A small rotation predictor, trained from scratch.
Data: trained on photos of arthropod specimens (BIOSCAN-5M), 195000 training examples, 13.9 epochs.
Rows from block 11, named by matrix and row number. Rows with one number belong to one neuron. Each number is 128 + 32 x the weight over its row's rms, rounded and kept within 0 to 255. All counts start at 0. Numbers have three digits each. After the name is the row's rms in percent of the matrix's.
# fc1: MLP up (model.blocks.11.mlp.fc1.weight, 1920x320), inputs 256-319
# fc2: MLP down (model.blocks.11.mlp.fc2.weight, 320x1920, transposed), outputs 256-319
fc1.514 083:187174164149172057092071102102104085132097189161132050109160125109157098144154125115086158059089143116154089166143105118154179130144130125200083163132140086095094162179165088077105109116176099
fc1.515 087:101202097109130113177165202107152162124102119139092133075128161132100128157095140122088131176138100111094130129058078092163182127083139160121102113130130125193141079146074102164102085098125105
fc1.516 121:139108116134149168213145137131155150140086130121130171163114137146130172142153143139140093113121111120183129090146149117176139091117087131148072083106175157131214130155112124110172068109075063
fc1.517 174:131146129104146117120132154137076122131097130141165146141165165141093114161111159142113174183100165113138056089103126099144094125110188090165135157103033073159103146158210143165152109087123126
fc1.518 147:132096184201041157117117094109105121065144162119132115115084176147071083080164126121138147111177137119136148109090123118136117147143140185155212085159111141189182133091151139123133176176192138
fc1.519 023:159091113075089124102127164138140115169098152130128125084085145124058156047109082152147174136003160106138127117156094069122137137147155154159149169162097117156122119141159153140139095076124139
fc1.520 177:129164121106138120083132121139070125133173163136148158131057176131089129077083116120081150157150071127121125157156063137106094128195126096145104144114122169112077165176154148138095126100103125
fc1.521 116:118167098089137087144135110100101146193076128106159102126111184117107123148124177124139083160085169103170113186100122135161099146098133168151118110151157138184050099102131153190115097147106159
fc1.522 123:149027212144107147116123133119074132202143140212094051098183139065111157113135136132095059081129098147158143150185086127081122225122118150105197129123179080124176087146111152136144133162121130
fc1.523 083:075085126157105113127126121123123082160129125120135108176086131125132125181194082148135073178126150155071058055090105117139133109145067101135084100160081108110107124113189127089159145115139115
fc1.524 125:141151105078208123155089131116146108211132121140146138136121147124143134087136125104190111072054156234130112152061155114134123097138128175098159098082135139065136132144152099058140145064143143
fc1.525 140:069090115094093186153104107140096111141154128153192098159125169140119133125136111161101037099097139083081195134148143150147135168125120165137056061092095212113075089111127138147070130158129164
fc1.526 156:135167106164127150094106091075142103140112172110111112179141135179107155101135144076127145093159153174153156137117074117129136088149108135142113114150076142149162106142147171207107160114150117
fc1.527 106:092120156110117100148142113135130151104145173141115142126074195133114097075108085122115190071134099135128119075130107106130187118173098185048145144075112168082120106151112180134125102142124117
fc1.528 128:123093173099109014091149146141131142136120124113125128153109110113089171160172166182145159131091172094094080113113112145133119110179133130144104101107071087137105123102093119155153097092154146
fc1.529 059:137128158163121183185117138065132151137118114156092114158154159154089082133170112144162070111163133076146117092161105119136165147176165082096160174153140110076081117152128195135119142115114155
fc1.530 058:122133111112142167150160103118141088139078153142009107088174178140083163097129126119097105195183144110166101153112105128143096098115135123150108156071125130169096111113172145140099132120142178
fc1.531 101:152133111154144140140142113162178104040110132106127141165160170121128155085185129163095200091133141121173074191151072095136089153120079189146096140102109139153134125155108150125153055124114082
fc1.532 042:092181132160161202195114214072111135162179117098109178155130170153092081099121124128139129209130128113165119103140176133133155101140147188100117164138074142182148112115128134101085125199125117
fc1.533 063:172143114093187127112139109179116113121137128100141144170160104142113196176125098112046155067097121084192097127150114081145105114138087085082119148116137131114129121108127118085099157197081131
fc1.534 057:112144147155015173124068118178096083070104156138104091137126173126147069160119149125109166082131119079122199132137114121157112072114117144116146103162180111142156093083162115109159116190097181
fc1.535 014:130128121186155097140143129163089076103103141107070186118128089116114089116136141059192134164153122136130104125120109161182131101110122110112092120124164158107112123158156095102069154145142050
fc1.536 062:132116109121132105156155133112063077142113141122154098146169113083107095099089142114115136140153127163132155121124111145090103043150089141070164132138161134153070175116161114159062130114135059
fc1.537 088:136128178174074157138180141178119096172157097154109133145140149167080112073117070150128089091131159093154109072161128112144133110173092182106135084144142178151147120068228107106081113110094131
fc1.538 026:143062108088144082102155124138159097093113066131090160122148098143083121161166157138065206120192107173137152143138136099081073128197125135102109171098210154111157140092076147098114161126139099
fc1.539 076:153110159091131152128076054107150143130143088189152176140142111157101087122129142046185111190106131145099130055110107101144158134070104157090094065084120129116110124049111100098120140149106117
fc1.540 111:078131096144104144139148197097126076169123126100045138055110157142086129153119119167138119098067094107069143114127167148147195090131135143143139164137103145160152191153178104108095174095143153
fc1.541 091:103077196107129113129100141135127128086099167130115101144145139108062154130122181076097112104149085089144082136176173147089108097116130158127129092097187134085125046123134109114118134143151106
fc1.542 120:117098179200114115142146181118171136102133153159061143182154143139151105095131081161060122166098096142082109122151145128168117141093107172043095186130150122128073139194084093039095126163084128
fc1.543 163:145140129155147131124160122131149130064170133141172076089130156154099156091173136177149140111170116124141060124104093113108104176155084169122136129140085157079109103125153134103114177109143139
fc1.544 094:123110037147060187103169067114073114189134158133118169098130134089121123112163092168121101172133172156139092176119142124163160160107149140139141177154089149147108170137140066102125135066132118
fc1.545 119:083135181126084153133141109147106140098092144052147153093120071096078133096119138152158107136124126151133160120123205083163114143051136096086146132155091167145190082146118128134099188093140165
fc1.546 067:132136132072124188093101149121151099142097114097099155180108183127150172099132125086130093089163129111089116103203067127136130103139068167138117159143072142122122101075156142190122134085130118
fc1.547 025:142074146118068126069165134164102157176178108131116115098059156136101067125139143141164173144090128150111100125122139097124136109165129156132185192146145147146137140154098142143124138110066097
fc1.548 078:092145118150119114087168122114072132162150128157121055152200097127071119065100122122109084102077143156140128106163105118156147108105104137163150106161143167152130136172088105126107106127115105
fc1.549 140:100178150128151121134136163166081146142129111094087148141083159089131096129096098124142117083081154049141142139085107148123234126107146130126123145100133101121097106126130168194144045113156167
fc1.550 099:100115120142144118098131155130126105145075134109153133102136174100093149118109109165109195114165138122095129119116141162115128129168138155086081150091094075142162135141167081085137113079122095
fc1.551 148:069115058155120168184149120139175087183179139122116110136135121110083133148080123079138159174192122120101113141105179105098075151115087135121098100150190124097104138112115144126123084165153228
fc1.552 077:147141107092153139103088190097124113119083127116101138121163114148125149095141167097072137169137155151149190126092116164119161126165096146150140182082112184102143161136119111087175087117099122
fc1.553 182:114132097070116152108116122131141105086141090115112193105168143156067165160152137129100103098141110172097170122097099188169083082208188143143152107131080143087164153111101134135103063168140174
fc1.554 076:149128179168100155141073166114101108123142133129133102127078094111108186103132148172148164148087119079165095183132150111127108140162142161097147154188089142106164138114097152153146166087160144
fc1.555 065:111167157195184147138108183153168132120137155087141119112153118133058175100084114074166120151104111107177103145105080177157172119065171172110105127117113139168162109144165223103136069148121092
fc1.556 056:149162142111125158165138048113149108092168137150104125139081105130134101109094111105203117190120139079153051120100141076115213167103097149127076077095142138095084171152131123103130181130115189
fc1.557 071:105100060091133194115099124142138112099090105099103127171142150142103086127123093169100158154166165137172146145138085058159152159136103118140126207117187139120085078168145128093141159092096167
fc1.558 138:031107112164093098162184117155167094102186177123150131126057136153131171096151135165102124088107127112088131106121166120167162143129070162066101042110104170148108151081087145110120149100093172
fc1.559 159:135172085160162128171080166149127128075123102162170090092127129119086082094165129092161100135118127138134070072144103123080152121136140109134171080065156146082105135135194129121098117120108112
fc1.560 049:156088126082168074098172123159135112178136089166107084177117095107043165092135114114172114126172203124105114157187195098129127085126107126162107141125119222115192142118144150181139093150155166
fc1.561 022:137140101160146148149119146159107079137145136163136162135121064081110101147090088116100109152121136081095087158135076123139109067143121100162153150226142156126159109194123126122173104097166129
fc1.562 010:149142128122123074140063149100147152157156111163149075085158098157112124147155134144109194121049144161099151113142163091122113123184163141182120124170128105203138132161147083133125108132155126
fc1.563 060:104137100128100162129096086161118123135140141157100144139096138152135164122096087142158122093067127081094144130122165138187192156124105132154154128143059156119101226052154100109052093190110140
fc1.564 123:114122131165172206150140154136128114088150169125084020116155144148139241078155123103111113141185120098158117133182105155159082152141155144130124081100108097101132101127179150128135148042172176
fc1.565 053:161175147078139154090131121136158114105169134156138100094125127125146128090125144144140101139131161110140103120129096097147073136089155168073119127083119138133134134178174122132203079143172089
fc1.566 131:169072140162153105118140095128173112113113147154174161123104086104142090163117062125178162120119176135114134125138135121137065106143172141119100127101127142080118137153165103147101072148146147
fc1.567 098:141079173128122122129134126142067181165086133125154198108205133184103173082121105112111124113110143124161101104116113104135125180115132095095081152143175108091129122122118142170106106130185073
fc1.568 129:149110082191124140186125079106094143158144123196193171133093174165138128126055109111083137133137113134151182110046148115149168099140113125090189157167130131151134166120105114138151088156126107
fc1.569 067:126135231166132118110155140121144154167095091205127125149124129160167181084134173129119141122117148115187114099124106183161133087142141116137044131097116126094123143128088110142142113130134113
fc1.570 038:108131137122161090134086140150147097100092191109146078145142123172091110100125135156066123105103136084159050144203130110153154128122179175128111184116173116138099049198122129113137090144124127
fc1.571 088:130138136116098138073109114088107174158063083104068121113100139119074182076124063114091127185135137125137134141114121117180109100188114120127093082057133146123118124168181211118135147115104097
fc1.572 057:087105135117134146076102135077105088205119180125140116130137147120140217098051158123117067098150081129112135117112102102148127152129193182123103075152132157142155194107094138154113138111138173
fc1.573 075:119087150144146133084133141122172179135094180163103172121168152104135135094081209145105155134088148108189168106135100125127125171142124147200160214081103135152126092135170099174125086119099179
fc1.574 089:188160137152128138092141088144180140096088068148103121129083116158079079091185080089117096137111147108128121091203085147132072137172212147110171073102113106157090157099173221116150079111070134
fc1.575 183:142146067148080131145120100086128084137165130147044141149159152113051175129066169171088115129119157154097062115094120162123168111114111072132110147111128162146153133139131138123129129075045129
fc1.576 015:126091178092128192092141105087161111177128141176171084096113127159115204157131147135079202091127105103137151123165104112085092143154121123082124125148134164109134071163101086102155162161132132
fc1.577 081:150097141145127098143114135151084122163153164069117156163109098143135140101158121174133162074092088131099080128117108156173131194132193151107110128177141158140119121121162182143061122143118148
fc1.578 023:155162187176149108114130127109093143134092069183118116164138087090124098123130143044097073126098086133192122125129116185167167158145068131180113126106125097139178102174117125100130103150080111
fc1.579 067:132125121119131101120140137167125154140092145107151155143163159112169169198088165075184180102167152151111128173066142142159093104102092162132106053138122113126118124074163141153111121157211195
fc1.580 149:187088114126050093118125147117127093187108167150085157134138154075111090132110114102142075081066125091137068122115104162130153122097109124094103155064123147131150163130138103158150137120078149
fc1.581 123:138155103170116107137130117115153130170079068151120109157220151152114108097106135147127169163117169102151056164185137153153081144170113121084102107135152115135110109152150166152122134165094148
fc1.582 092:074123166137136095132125151116110162118137115153147123100139125126094134100145091129223101188181133139160172062152108123127151171068142169134172116104151127076109143146103147130155162123146116
fc1.583 046:139118125117130177153161158158253140200113127155135152143095125094063155082093154147074125095091110165128081150113147119185155178120146156158086072162107173168110144132152124144157068090165082
fc1.584 105:145160113151109074131117232163112091095060157148128150124172097157117110146135131116166166173122116142127152115175171194130166064138124154063180141139128124097130166116129103120088126119139127
fc1.585 043:149148186108154168072096136113082205140103174103138126150082096128131119121134134081157105145128156139144186129125129119110127142140181130163054122191069157119119195109137173145150072071171160
fc1.586 070:104098129115145125084105148119123137088097073107062143192070159098144124099082149145198158146150131131114149141106103142129134169124078134095150124122091145103113082110123113117086187128088148
fc1.587 028:153137192201108135153132101096142109087120086071106138137137103112112115180122102081180104148152168124145083079143145178129197166103094109132163049114124161113109161095114128097150112103097090
fc1.588 107:100082118072151111112106128142128153108165197122139158187098133161104157172145153151113177092159162105127112190165077116122077166103123130123122182135157136097097068184128145153130082158114190
fc1.589 129:113032160132128158109151121122104116102078154123127155108085098155085139089150100170149089143120170124130065115168107171102108147091093192121100097178125153101116068157092084144092111117119208
fc1.590 116:157135144130142159135139116121077134139142099148160133055133218151049153088096085135135124182160052104161065143157099118091134141133152121167148135121065088125130126171126113098114131119128125
fc1.591 081:148185136160207093100152183104104158122168091126121145150104151124104183174134132138115151179127145114103109123125100159140132137127172120142101109099124127120127035176136163097087107047148082
fc1.592 099:143202152097163183164137076109188134110107103123124123108092153129122118185136122172159105089137129165175107148092120120145125120156196116144139111145169047176070071088161127114137133143131177
fc1.593 018:132083146174103144123082106119158137180174125180109177129178118087123072151160178012142131173108137127117089127052108146123165116106114091149116077180178152134152097122108127070117130100125104
fc1.594 012:152108152175079174107072164144121095149107103116116109116112158144119153129155155107104158072066145165116136143143156119135100155185130087214114099199074136162141114104155129150109110125204153
fc1.595 125:107151125098139131112156104126118111089129146149197226139172140050111088099063140120148147136141114108103098115112106163156102105187158090115126107174182117145112148143184154126049123122094104
fc1.596 048:065114141056124107093116097131201139159098101084093229158097124169119110164199122133136165166126157133134122113135085141155124151119144096104153076134158178144169129111143087161133114095110117
fc1.597 072:162178161161093192104120150139147158143165108182089117118123145170114137126087128105099141086178091087177096150161164109102152138127140171117107140167081126196110117174081181182131159078168107
fc1.598 171:180164198105123097151118126127137075121176176048069146155079201162130176097081105132161094178184140103134076148090154116118191079151135145150127095076165115136148161115082132099124098130161133
fc1.599 051:107129066106142091152088165139122105105156106158129145137147146101142110135155094152140100182066167168179115092175111132152131159152110132092054136136119128164136095102124083142166101056160152
fc1.600 165:105154162145118145063110114192136221093140106142154060065116100120131101112067110103143130132141093116109138120106164172123135156083059152112157123156105122099146129179128119104100128139151140
fc1.601 056:140095113132052136123143141114153134109166133160169134222101134120083171122149108119077092178173098129139073111143102079146085092157137144155106082229071113121087089091119127169154148097122105
fc1.602 078:149137107104092142143157124144159119151130151117148142107133153139115121067152181113126113150052127125146080125121120099203112135107137107095133114136072166110175109058146139102124153142108125
fc1.603 060:126120201141087136134147152111109140145075176115154104151118155155151133107163166087152118149095128140193173101187172110171082164115176138107209093131056143124078123162127192147173066121151131
fc1.604 088:205120136151115119115147139160115087106178095113113109049135142099130091121130144136113129131127157143129170184178189129155146110097081159149128154115118164167119175072141149126069088094096122
fc1.605 088:129148129128163222127142155092120111146185094116108177114070143144114154085149134154154120141152084146156141120112154102171142142087131133111140164112113161112133111139181121143085145129169145
fc1.606 082:201123119063140147134133098141143214050070149112134155149146151139102191192094125130038111049140183157189128120162044187148159112125132155133072113106101092111091149120126097150164099094128102
fc1.607 116:089069120131092180144068131065133068138114128145094154120112127131125059144137209152152133170154172137106120104131089089101093087117141100145123176158089125097155099137082096166144119163154105
fc1.608 144:162180138156136127105135077146081138111130144109068197060142155159142112115148119117109136169135145106131139117097174101133140129139126121108080126045163158106214107127114157050099104126132122
fc1.609 013:149049089116107130119192165090130155138119098196107125087151104118093104135094169156146153061127155127089104083138113116075137132103117151147130165098202155106148102154122118148183134109108086
fc1.610 117:142172075188095106109114151059074165068154121144116128145095108166074129132181113188149102092101143159159080154179090088141109170095083144096188115186098197160135106163092101143126102053094125
fc1.611 064:217134144169151134162090119175136118195109158128135150114108144108116067123141111172117082147089138106179195118123128083132149120154095157110151098194135139157154141101090145117069153127122107
fc2.514 096:125102131133138108123187114113137177110130158138103138137149092095076127144113186079157159183089201106058140145103106118115138075119105117169164154110196140097090133156142140071159121107087135
fc2.515 081:139153127126127144116109134184137112157120111131173158065100119108126083203106118127034137092036164138168133173131129157139067066128141172095175135144125142081162106115106148211120080104126168
fc2.516 109:089103099091123089127102126142106128164166066147151109064198129100086114154079162101144086092187154092160136098110135153162084084171145118182132149150155128112144130083200075100142132146096149
fc2.517 152:097176069095136136108128180158110153132174141142160117087117107119110144003190110159165079100077027132056100134161190137144117117159120124177155115155189143132156131129097126091124102157110183
fc2.518 134:118156148114131171091096107102100128138085136121142160106080122133102155124174107168122126124103094132177095191166077138169154127164133093130077150079101144159147169134102163137050122160133118
fc2.519 028:128122069108119077133127088106139155104060145105140169145107126104119117127136131194098146176162135130121132115141117172191149127112125144093103106122079136127116128083073148132056104165126255
fc2.520 174:130188136107114137147136115110135157154107185107179107106134058177104109150090114143109115186145144109070136123125104091096128105131120146086125135140099161051127122114148146181195104116122119
fc2.521 109:150094135167154124175125154109114148157133173124139138165095118131113189080119124119154098115151117196180056132162183198079092076152107156126158127176075123149068108122101064149098191178101126
fc2.522 118:147119085074114167133124136130127079133146130109176141114132138170248150082111164096150115066127092163182114148130120125145092144101137118090105143149124117143128150110171119111108079124131141
fc2.523 091:156103139144133108101172108160104186121128158107121139086133113084052115134214102121173137132109083135185128160093087170177112137157135098131123138140135127100136121112176127133124144134117187
fc2.524 133:143115113137135181125145161130144152106135127123112156086102065139157090101135094116157135128172123104089121168148077167069085082120156157216227135129070130129136124127069121142082100091113158
fc2.525 148:175130149178151156151135143109117150111121191131096172145130055124066086146134111090151154101164155103133090173157128153139158173142154120125117140095190172132134070117108104102074168109121149
fc2.526 160:136117063097135104157144157120116130099134133128140124115064054096114148150127117136128071101082143153104081148129127166134169168178128108151152144143123145119127135181152104102126130083122150
fc2.527 115:111156167152155171113181110127127093120063140144126098161086091142147105142107066122109150177141141160095131163107115121172132160122085182042089136136131117130137163104099175093091111185145137
fc2.528 116:154147119161117155146092162071153095166127172137151116131110069152156065144091116168137093069160085093119196163107159175129064164105076141112151156117095105187129111136100094078136087090153166
fc2.529 071:136147088177128043126109118129108114090139125153082103151057173100126101167138122167144118128047081139156101139101092129154088147170128166113161112110122133153129103170133141114173049115139126
fc2.530 063:129155071094106137132136089052150101093157094143080123141091116121110146152097164108106099127073123118117105139179124113161221098130142146144130138110114148101132110095045117141116130159098168
fc2.531 109:130135140123154069119224127131126124056096108099148088180131137124119085166160085146120161121117142130084186123104162066182128108126151139136135094152065149118127123148129124166046151134161103
fc2.532 049:135155180136109161174177092075134127124078105137090096155100147105144130167107133122087099125102142144137133144153148096112163122116136160096142161119164132149174119114163117121109109099140191
fc2.533 069:082112124116129116091141095078133112137105169130111125123130103138157146146088100144090125106130094173195140148065130126135103120101104153125151120173092032157189137161129027084158144129127164
fc2.534 064:123135104154119119139149091107104118127095161142153089148081119110147133111138123128114174156140111099145077153121146163177116175128135173194111122090132133108130138143083076110054168177147191
fc2.535 023:131158135154100106121138158141106065119107077142120120126079070121078209103136161123063133171124098117090156100088111107233162150171115123120115127160107147144143159148207086134155103131107160
fc2.536 069:158124142104138090090156148159130114133142088140109118150111120111144174138135103126078143179099157177169080064175190133128137126108110139099152112151062142167139127105156122122196135103115189
fc2.537 084:170158141170110112187129118158109136109141155166145141124181081185189114146137125118106082104143130046122105064130110123173135164091138103160127141178131146114102117152101119092079120133094165
fc2.538 032:129116095072160180042086102143112101101092130130058104111134127165078160145121122105095096146127178141160080051102149110108186150130116065142118109169146095119203122167148138152122124132159190
fc2.539 082:130114176063116094083139121131163115111132133117180097164184092166150128134145114126111090193088133092167141116084126179132106131160148139150185100105151095170127209140178124100131061165137134
fc2.540 128:150115116130145068145193141055147112115139104099149112068137122111141107158128090070155081122147143083120144146162146090173102142092137152129112130152131153071179114120070140115082187116115152
fc2.541 096:146132140147131109210099162177077135202160132095122118189138093210102104114122138143133114139169180154121193125152188154131144100111151155102071128114154133155098125124128172162107201123095158
fc2.542 135:089086073119145171169126138161122107122139091118098126105114152106115127115131146152081150107171148135107176150146138096144191114145113138133122125179158151143122150111155114177151210163151122
fc2.543 163:131107126118132117162102062143115219085155136117139134222121066115141062120088107161056151200129124135144056082167165116139143099099125102087133118123122157096167110144129096131100095175159134
fc2.544 100:119155119164136106083164103125116110124102132109112098166104024096161038137145142119114131128098075116138108122196118095174114158106106112161151100139143130098147115153120113043147163138116162
fc2.545 131:159140117109116132159151140109110127112152159135119113089095051152226016140134145115159139105209134085111162124172210091169173123143136118077089127158121125158036107116085127044168162102139144
fc2.546 063:085127134121108129036142121156129120096128161147110150110145103151120155077138129092093132110140145146096094217117108117191102126106150150197107134101144131127163059123115084063085148109152093
fc2.547 030:125153131142148103121066120113140069134126153139101126150108103218120156120069120107162122146148097153160136075138080153210136129164097175112065136140139152113141089114153149149162138098133196
fc2.548 081:146162165135142114132152100243153174066132147139108142104105163093122170097151114133116085172068063112114108122140151144156060106151076158103145141144204147086165165137049063109187140160100138
fc2.549 145:140101132144123137118224145115091153151164082105118115176096132088146078149190112089127100146170126171106113123175164127064072137068124184142084113066089174149157170133122087164086186155133128
fc2.550 103:095138125172132127175098141083079168149122169153123161151169144144087067102081132143064098104121115093126145137137168132106108115148118096157185120126088088169119130117120174077152090195186119
fc2.551 138:122102086151127076107092075100123113131120195147123109141134134112159130080146115107140037184068111126119097153109201159079132068133105107096143132147151132180171131147127143125082191165084090
fc2.552 076:139112192094143108193141104085108154155129149145100128126146078112032125085100151171135123131055104159137114158131129131118122179085086152117165116174177111150141151150142147132126165130125161
fc2.553 166:132086142134115124155145133172135138063080106137149118078108077172139067203133155069108133145134177140220109078111149136075090179098103055095109144132106113139163035143130175114129120133126115
fc2.554 073:139137149182118141144124150164132172092146136125109131100105057173184133103129143143153092164184110096124124156167126159090143105114129107047153118100052118078160179131102120130077084154104199
fc2.555 066:137130068040131149133180102081082093083130181143171116150102085140174147169148132123140119129177086138166144134160126108157061189140110198120054156148134140120094137145141196149105156149187154
fc2.556 062:128144123047171061058131122122130135151194124128115088053165118122150127086141126175179101078112175078128173126083148137188067122124063098094087120132118141171133181117125078123138132116137157
fc2.557 078:118152116091115081190086104142116116154103157119112105091162124137107166117121061101109177117135163124156080097129122105186097150129086085131155137144133133090113103117144106167095136184138146
fc2.558 136:151126144126117204176105111133129142114096092145120125125136081180133166083151095158096111098051105092165151117123155133115087071109143103080169129146209121123172122117164141111087218147148060
fc2.559 150:097137109103109146074105131130047122071170118149149126141081148128122128161040151159106143089103157124088166104086064119107056093105137099108122128097076113106103153094071113116111151157110126
fc2.560 053:125155195142131164146132106143143154151127154124068143215131113180150120124113148129118090167106133162156140153207156168131143144147158155080102125151150114126100117153130070121096123152115214
fc2.561 029:095109145175113068087185079132166104095151172128098139134141099157094063138113063119095130151112125171061161110090106126164106121108103153086161132114115109095158153154156121088122199128125157
fc2.562 015:122048111183148111130132055089126159121122140116144154110189117138144123141080151127145161151093159170148064142148126188111119078109151152164111160120152102145135151176154138108142129140142161
fc2.563 069:120106186145132072140133095137088170146157150149126098132176134115137149124135103211183139123077192158100112174153153131115123139131113125147116131162035151133144126035122108191150167168113134
fc2.564 127:109200157154103141086175183150130144168111086139135121117131130124098077116171136088129139113082183098121125173162115089137161130094128107061163149132147118112099118167110122189171134131102132
fc2.565 062:106144129172163145173143160064134148178105153120133142135127066115184171133098099122146148175183154128138132088149084176090124148148124189114085139093175117159154095112158113093101212182141164
fc2.566 134:118149135185145136181121100133113155165134159152137133166151132129076110101129029112073100058194146135094137113070148083094168122173181102118102108105153076182094158156112150139088094176111132
fc2.567 098:149110115131158166128035139151159154120130145126191117113156176160141076096080144157142178164207155137139093166137081154126164121114111143160143130132135146177119118174161106125117113151136166
fc2.568 137:119130180151126051138088075102119151093101133121209170091097098126081116175147124191145093146076127119072146135187134127162144101165148141141139134155112111167110158166181154114090146138075112
fc2.569 082:126094127168124142161110167105106098102103174095079138085079131160124114089150096128122183121120178145138144117140192120117171126093096103115124145131125103153128090146158132157125107097095088
fc2.570 042:150112112108119062153095163135095125194161150149104096107143121136108072135110126132104053175102145088088084113146104149124133106142105133103174123167205157089076176164089168114138154133099122
fc2.571 084:123152088168128155184154143167089087090137152128156158097077156090174115121065140127111132105092117069160180114137136134131192156090101121137052121153143106135124074117085172187105134110144164
fc2.572 056:159132080109109161150096180153116121108106072136107094185103131153109111096133119141107150119154108125089163137177058151151139076077160180207097068145189083086133151102149070107177103106150112
fc2.573 078:165153094155103079088142131132161125111139169114056114112130072096119185085143145160141181112129077067088122130118129125062162136166099106088176110154131150129128147143162080054172127085183159
fc2.574 080:144133171181105078145083093141097152078094128106124110128092115107160141179051176129177127192114143060118193149163075104150132129147127113089094138146115117134100114117080183133022137135123165
fc2.575 155:111117126118119159178135125116109128167104095115161128105143187046139129134128133168154070130100106134115129152169130092162162106168123179068108133123191123153078119106106118147115165156084210
fc2.576 019:150166108126130139122145082092106116120096133156135101092121119151144081136083161120130119154158178126195139082148095111096120169130103140050117130089164089168149122146168118113097086150158174
fc2.577 092:114106103103140151128138170150166143111036154134113131108124151094109152111120135126146197140095140178141164140131147150080096141154123149127117142098143162134121099172142082164129215089121132
fc2.578 033:114160100159150078099156141126116063095185175152132135116119146134086154113137145117099140197138065157104144108090104127222141121106100107171076175153161161146134085113185043100120174103115152
fc2.579 065:131114117090111122159095068115157095126102114157115095172120125114154089122125100100081130145112117138114108087139107137094102146125097148136116122147058160102084136137158210169090142094164115
fc2.580 145:096128135136122155105105155142129128168131159137123126117154110121167134164136129175146135162141144132185132131181107103113150102106131152148109148115167163141077092159080184170138151132130126
fc2.581 109:167141142211109111099138143119157134127125076154135155129096098083170117180100126178131226111119143075125182119117169176132100144113085159137091120078119128123127126180106168160062052102133113
fc2.582 100:159109105086137131131098158176118139132155134150134131107133123105087145104145124092170157119100185141156184143129107082090099095134159114107070123139175097198085156085119117106142167144140165
fc2.583 048:097128178163132184165189115152119111163089174160072145133170130151085134158128144126135113191138113119183106039131161070156119113118128123140063105178187134161114144156101132162154101107155176
fc2.584 115:143150073112094116205124155156163158145129107160131144113138150152126195111119174158180113121113129106123119055108111118137132146118143152162190134143167158096161126139116154078097149173179196
fc2.585 050:124113143140146114166162072159127132118143123129118138193135065109135145107144104133128138046140097145095121136127135101096137099088145155111140143104117128123078061081136149095137130091122191
fc2.586 075:143158170107109070123084166100106091100107086128109121186229093093117117150127111159118151157088120120102187142118139098174133172138090138131121133164135178158119103111116075080170116154145115
fc2.587 038:151156133119134120087114096139125119125142155173175132142116105104044148142122153127100119063060134177149181086079106122161113129125126059083138127156114118177124124089145147125178188082108147
fc2.588 117:129098132099113119175084085128135168112136090132178113138143123106183146140110098120105132089108086137115114080178128123099147104190123119148121113102091120129185108066144144140082151131182165
fc2.589 132:130145133120134084105080077111098194204149158144110102098177118112098122138188139090119129123080123087173077106105170117126139129154114118130048141132132150102122165124137120171112141158085127
fc2.590 115:121117015103145156091085100172164155105105078132107114107135137108082140153194142098102087163109154116162160090176067138065105111110117125116085145185134140124185164192128185081197147142129161
fc2.591 083:144104149079122087162107063085127171131139144111137122113160088128144183180093127179082116161166112143113150123058082113140104138144116104119140129125131121124164120159128126164157182129147181
fc2.592 110:140103108111120125104127152092160098086130124175106120145140135098169137153185092121055133173065102106154173115137130084074149092056152092127194138091145135081136067095129157151128176118125112
fc2.593 025:155161172152151079085108084133117128109083141126126134117191173095127124132147124162085130156094080178114200122097145109195167143140127107079086134177156152143176168098109102107130122107149171
fc2.594 018:140116086183142151107103096111144190117079155129105096105133132141125097125112082134144093162138161174114136160166146136190085120153121173173113132069098070112130127183153142099160155149132139
fc2.595 124:074109092175138148152121165169099146113170088124144103122069114089106096172130088123136105166080161188132138094122103126208132128096110121085157096136152091133081057141147106162129053131051171
fc2.596 056:127110111117122158042132168077135088117143098112107114134099126105072160095140100127139122165105107145136083157105108113175111091111134122211038098214132114137156139091152111150107180077173193
fc2.597 072:092134149112158151099096090092106140065111176140130131143119125144172155105152104167134103073116116128145093084115157133081157110215114137078075098101130084105090143098119130107052148139093166
fc2.598 152:183152185174130150147084086135121123112130146142110103132118119177098121224091141148184097164093139107129181175076132159105106098120118170144158131123101152100133103141092176152177161089143122
fc2.599 049:147089101150105162086107113130107091146130094092140118095076096161116151129109147163132101145222128152154043111077116139168070165092129123156109125054109163092112104170090079141058133126149170
fc2.600 173:139160100128115156155133130095149145110069178153147149087089132082139116170129094077157078098139133128113102108123192142083214135113133106099121142155150080150147111128194096121104135112158127
fc2.601 062:133092110136070129105082123115158147094143166102086080111129178100131122158105139109099130183080120119115110113143156107178153148133168126144063126085121152098204155144093078131118143213127165
fc2.602 085:138115115142165119114159121111138159109150143149134153197091066075145117086143105138181171087157124105115113077130163157120160106185116145151155124072112133147146150203138145155165176111140120
fc2.603 067:135069162101130140173145174149129154130141151090110164090063181147080163101113155149206135113149102087144118071137138115113187140103114143069140115156198165145164090037140153184149152099089184
fc2.604 086:110141120174136140107203141143159149144087114113106131116118117135107140155155140229147132124137136176177100109135130101167122158211117151104152123122135137095104120150180103109149096120111145
fc2.605 105:125135117107146133148097123090125087119102179124119131074043152153044176108131122144139137040098143113196140131127147104122133148079150171081202147089123154118147170103140111192184103129101151
fc2.606 086:133108095064116154129101103110159091098128200156205099169148052116144118074124119122148164154131093094159133091057101163142177098150122083113089144151125108157122130151138051138166168142110172
fc2.607 127:105087107149129108087073125144144110156117116132148108098137109096172105164184163118140174161104149118075149089128086121176056135181136103153092118106175090101124152117093146104133173069146114
fc2.608 133:111110139154155046127158095125142157212078178131120131114133072137156142097143115103158229083175109099200148128123139136101116106130131189214095116145138155151161102141102105091142196062131125
fc2.609 017:113125144080124159083154106093140147165100149176160145128113126176165104139099143114104142124130101126112127108102089115097147065185131136076062123153189123109153094101082130146124170170139209
fc2.610 115:139163138132143120128139091135131153144094131138117127105188073124131139171088137161170133053122187169110094092105135146118108185124141125150140132128123115176131132123112096080108052136131190
fc2.611 059:115116165176126175150111158111156144112140148142089165112124050120164114146146089185207127106045217147180149145098151167120165121123109116149111145107137156138135133202125126120122157087109180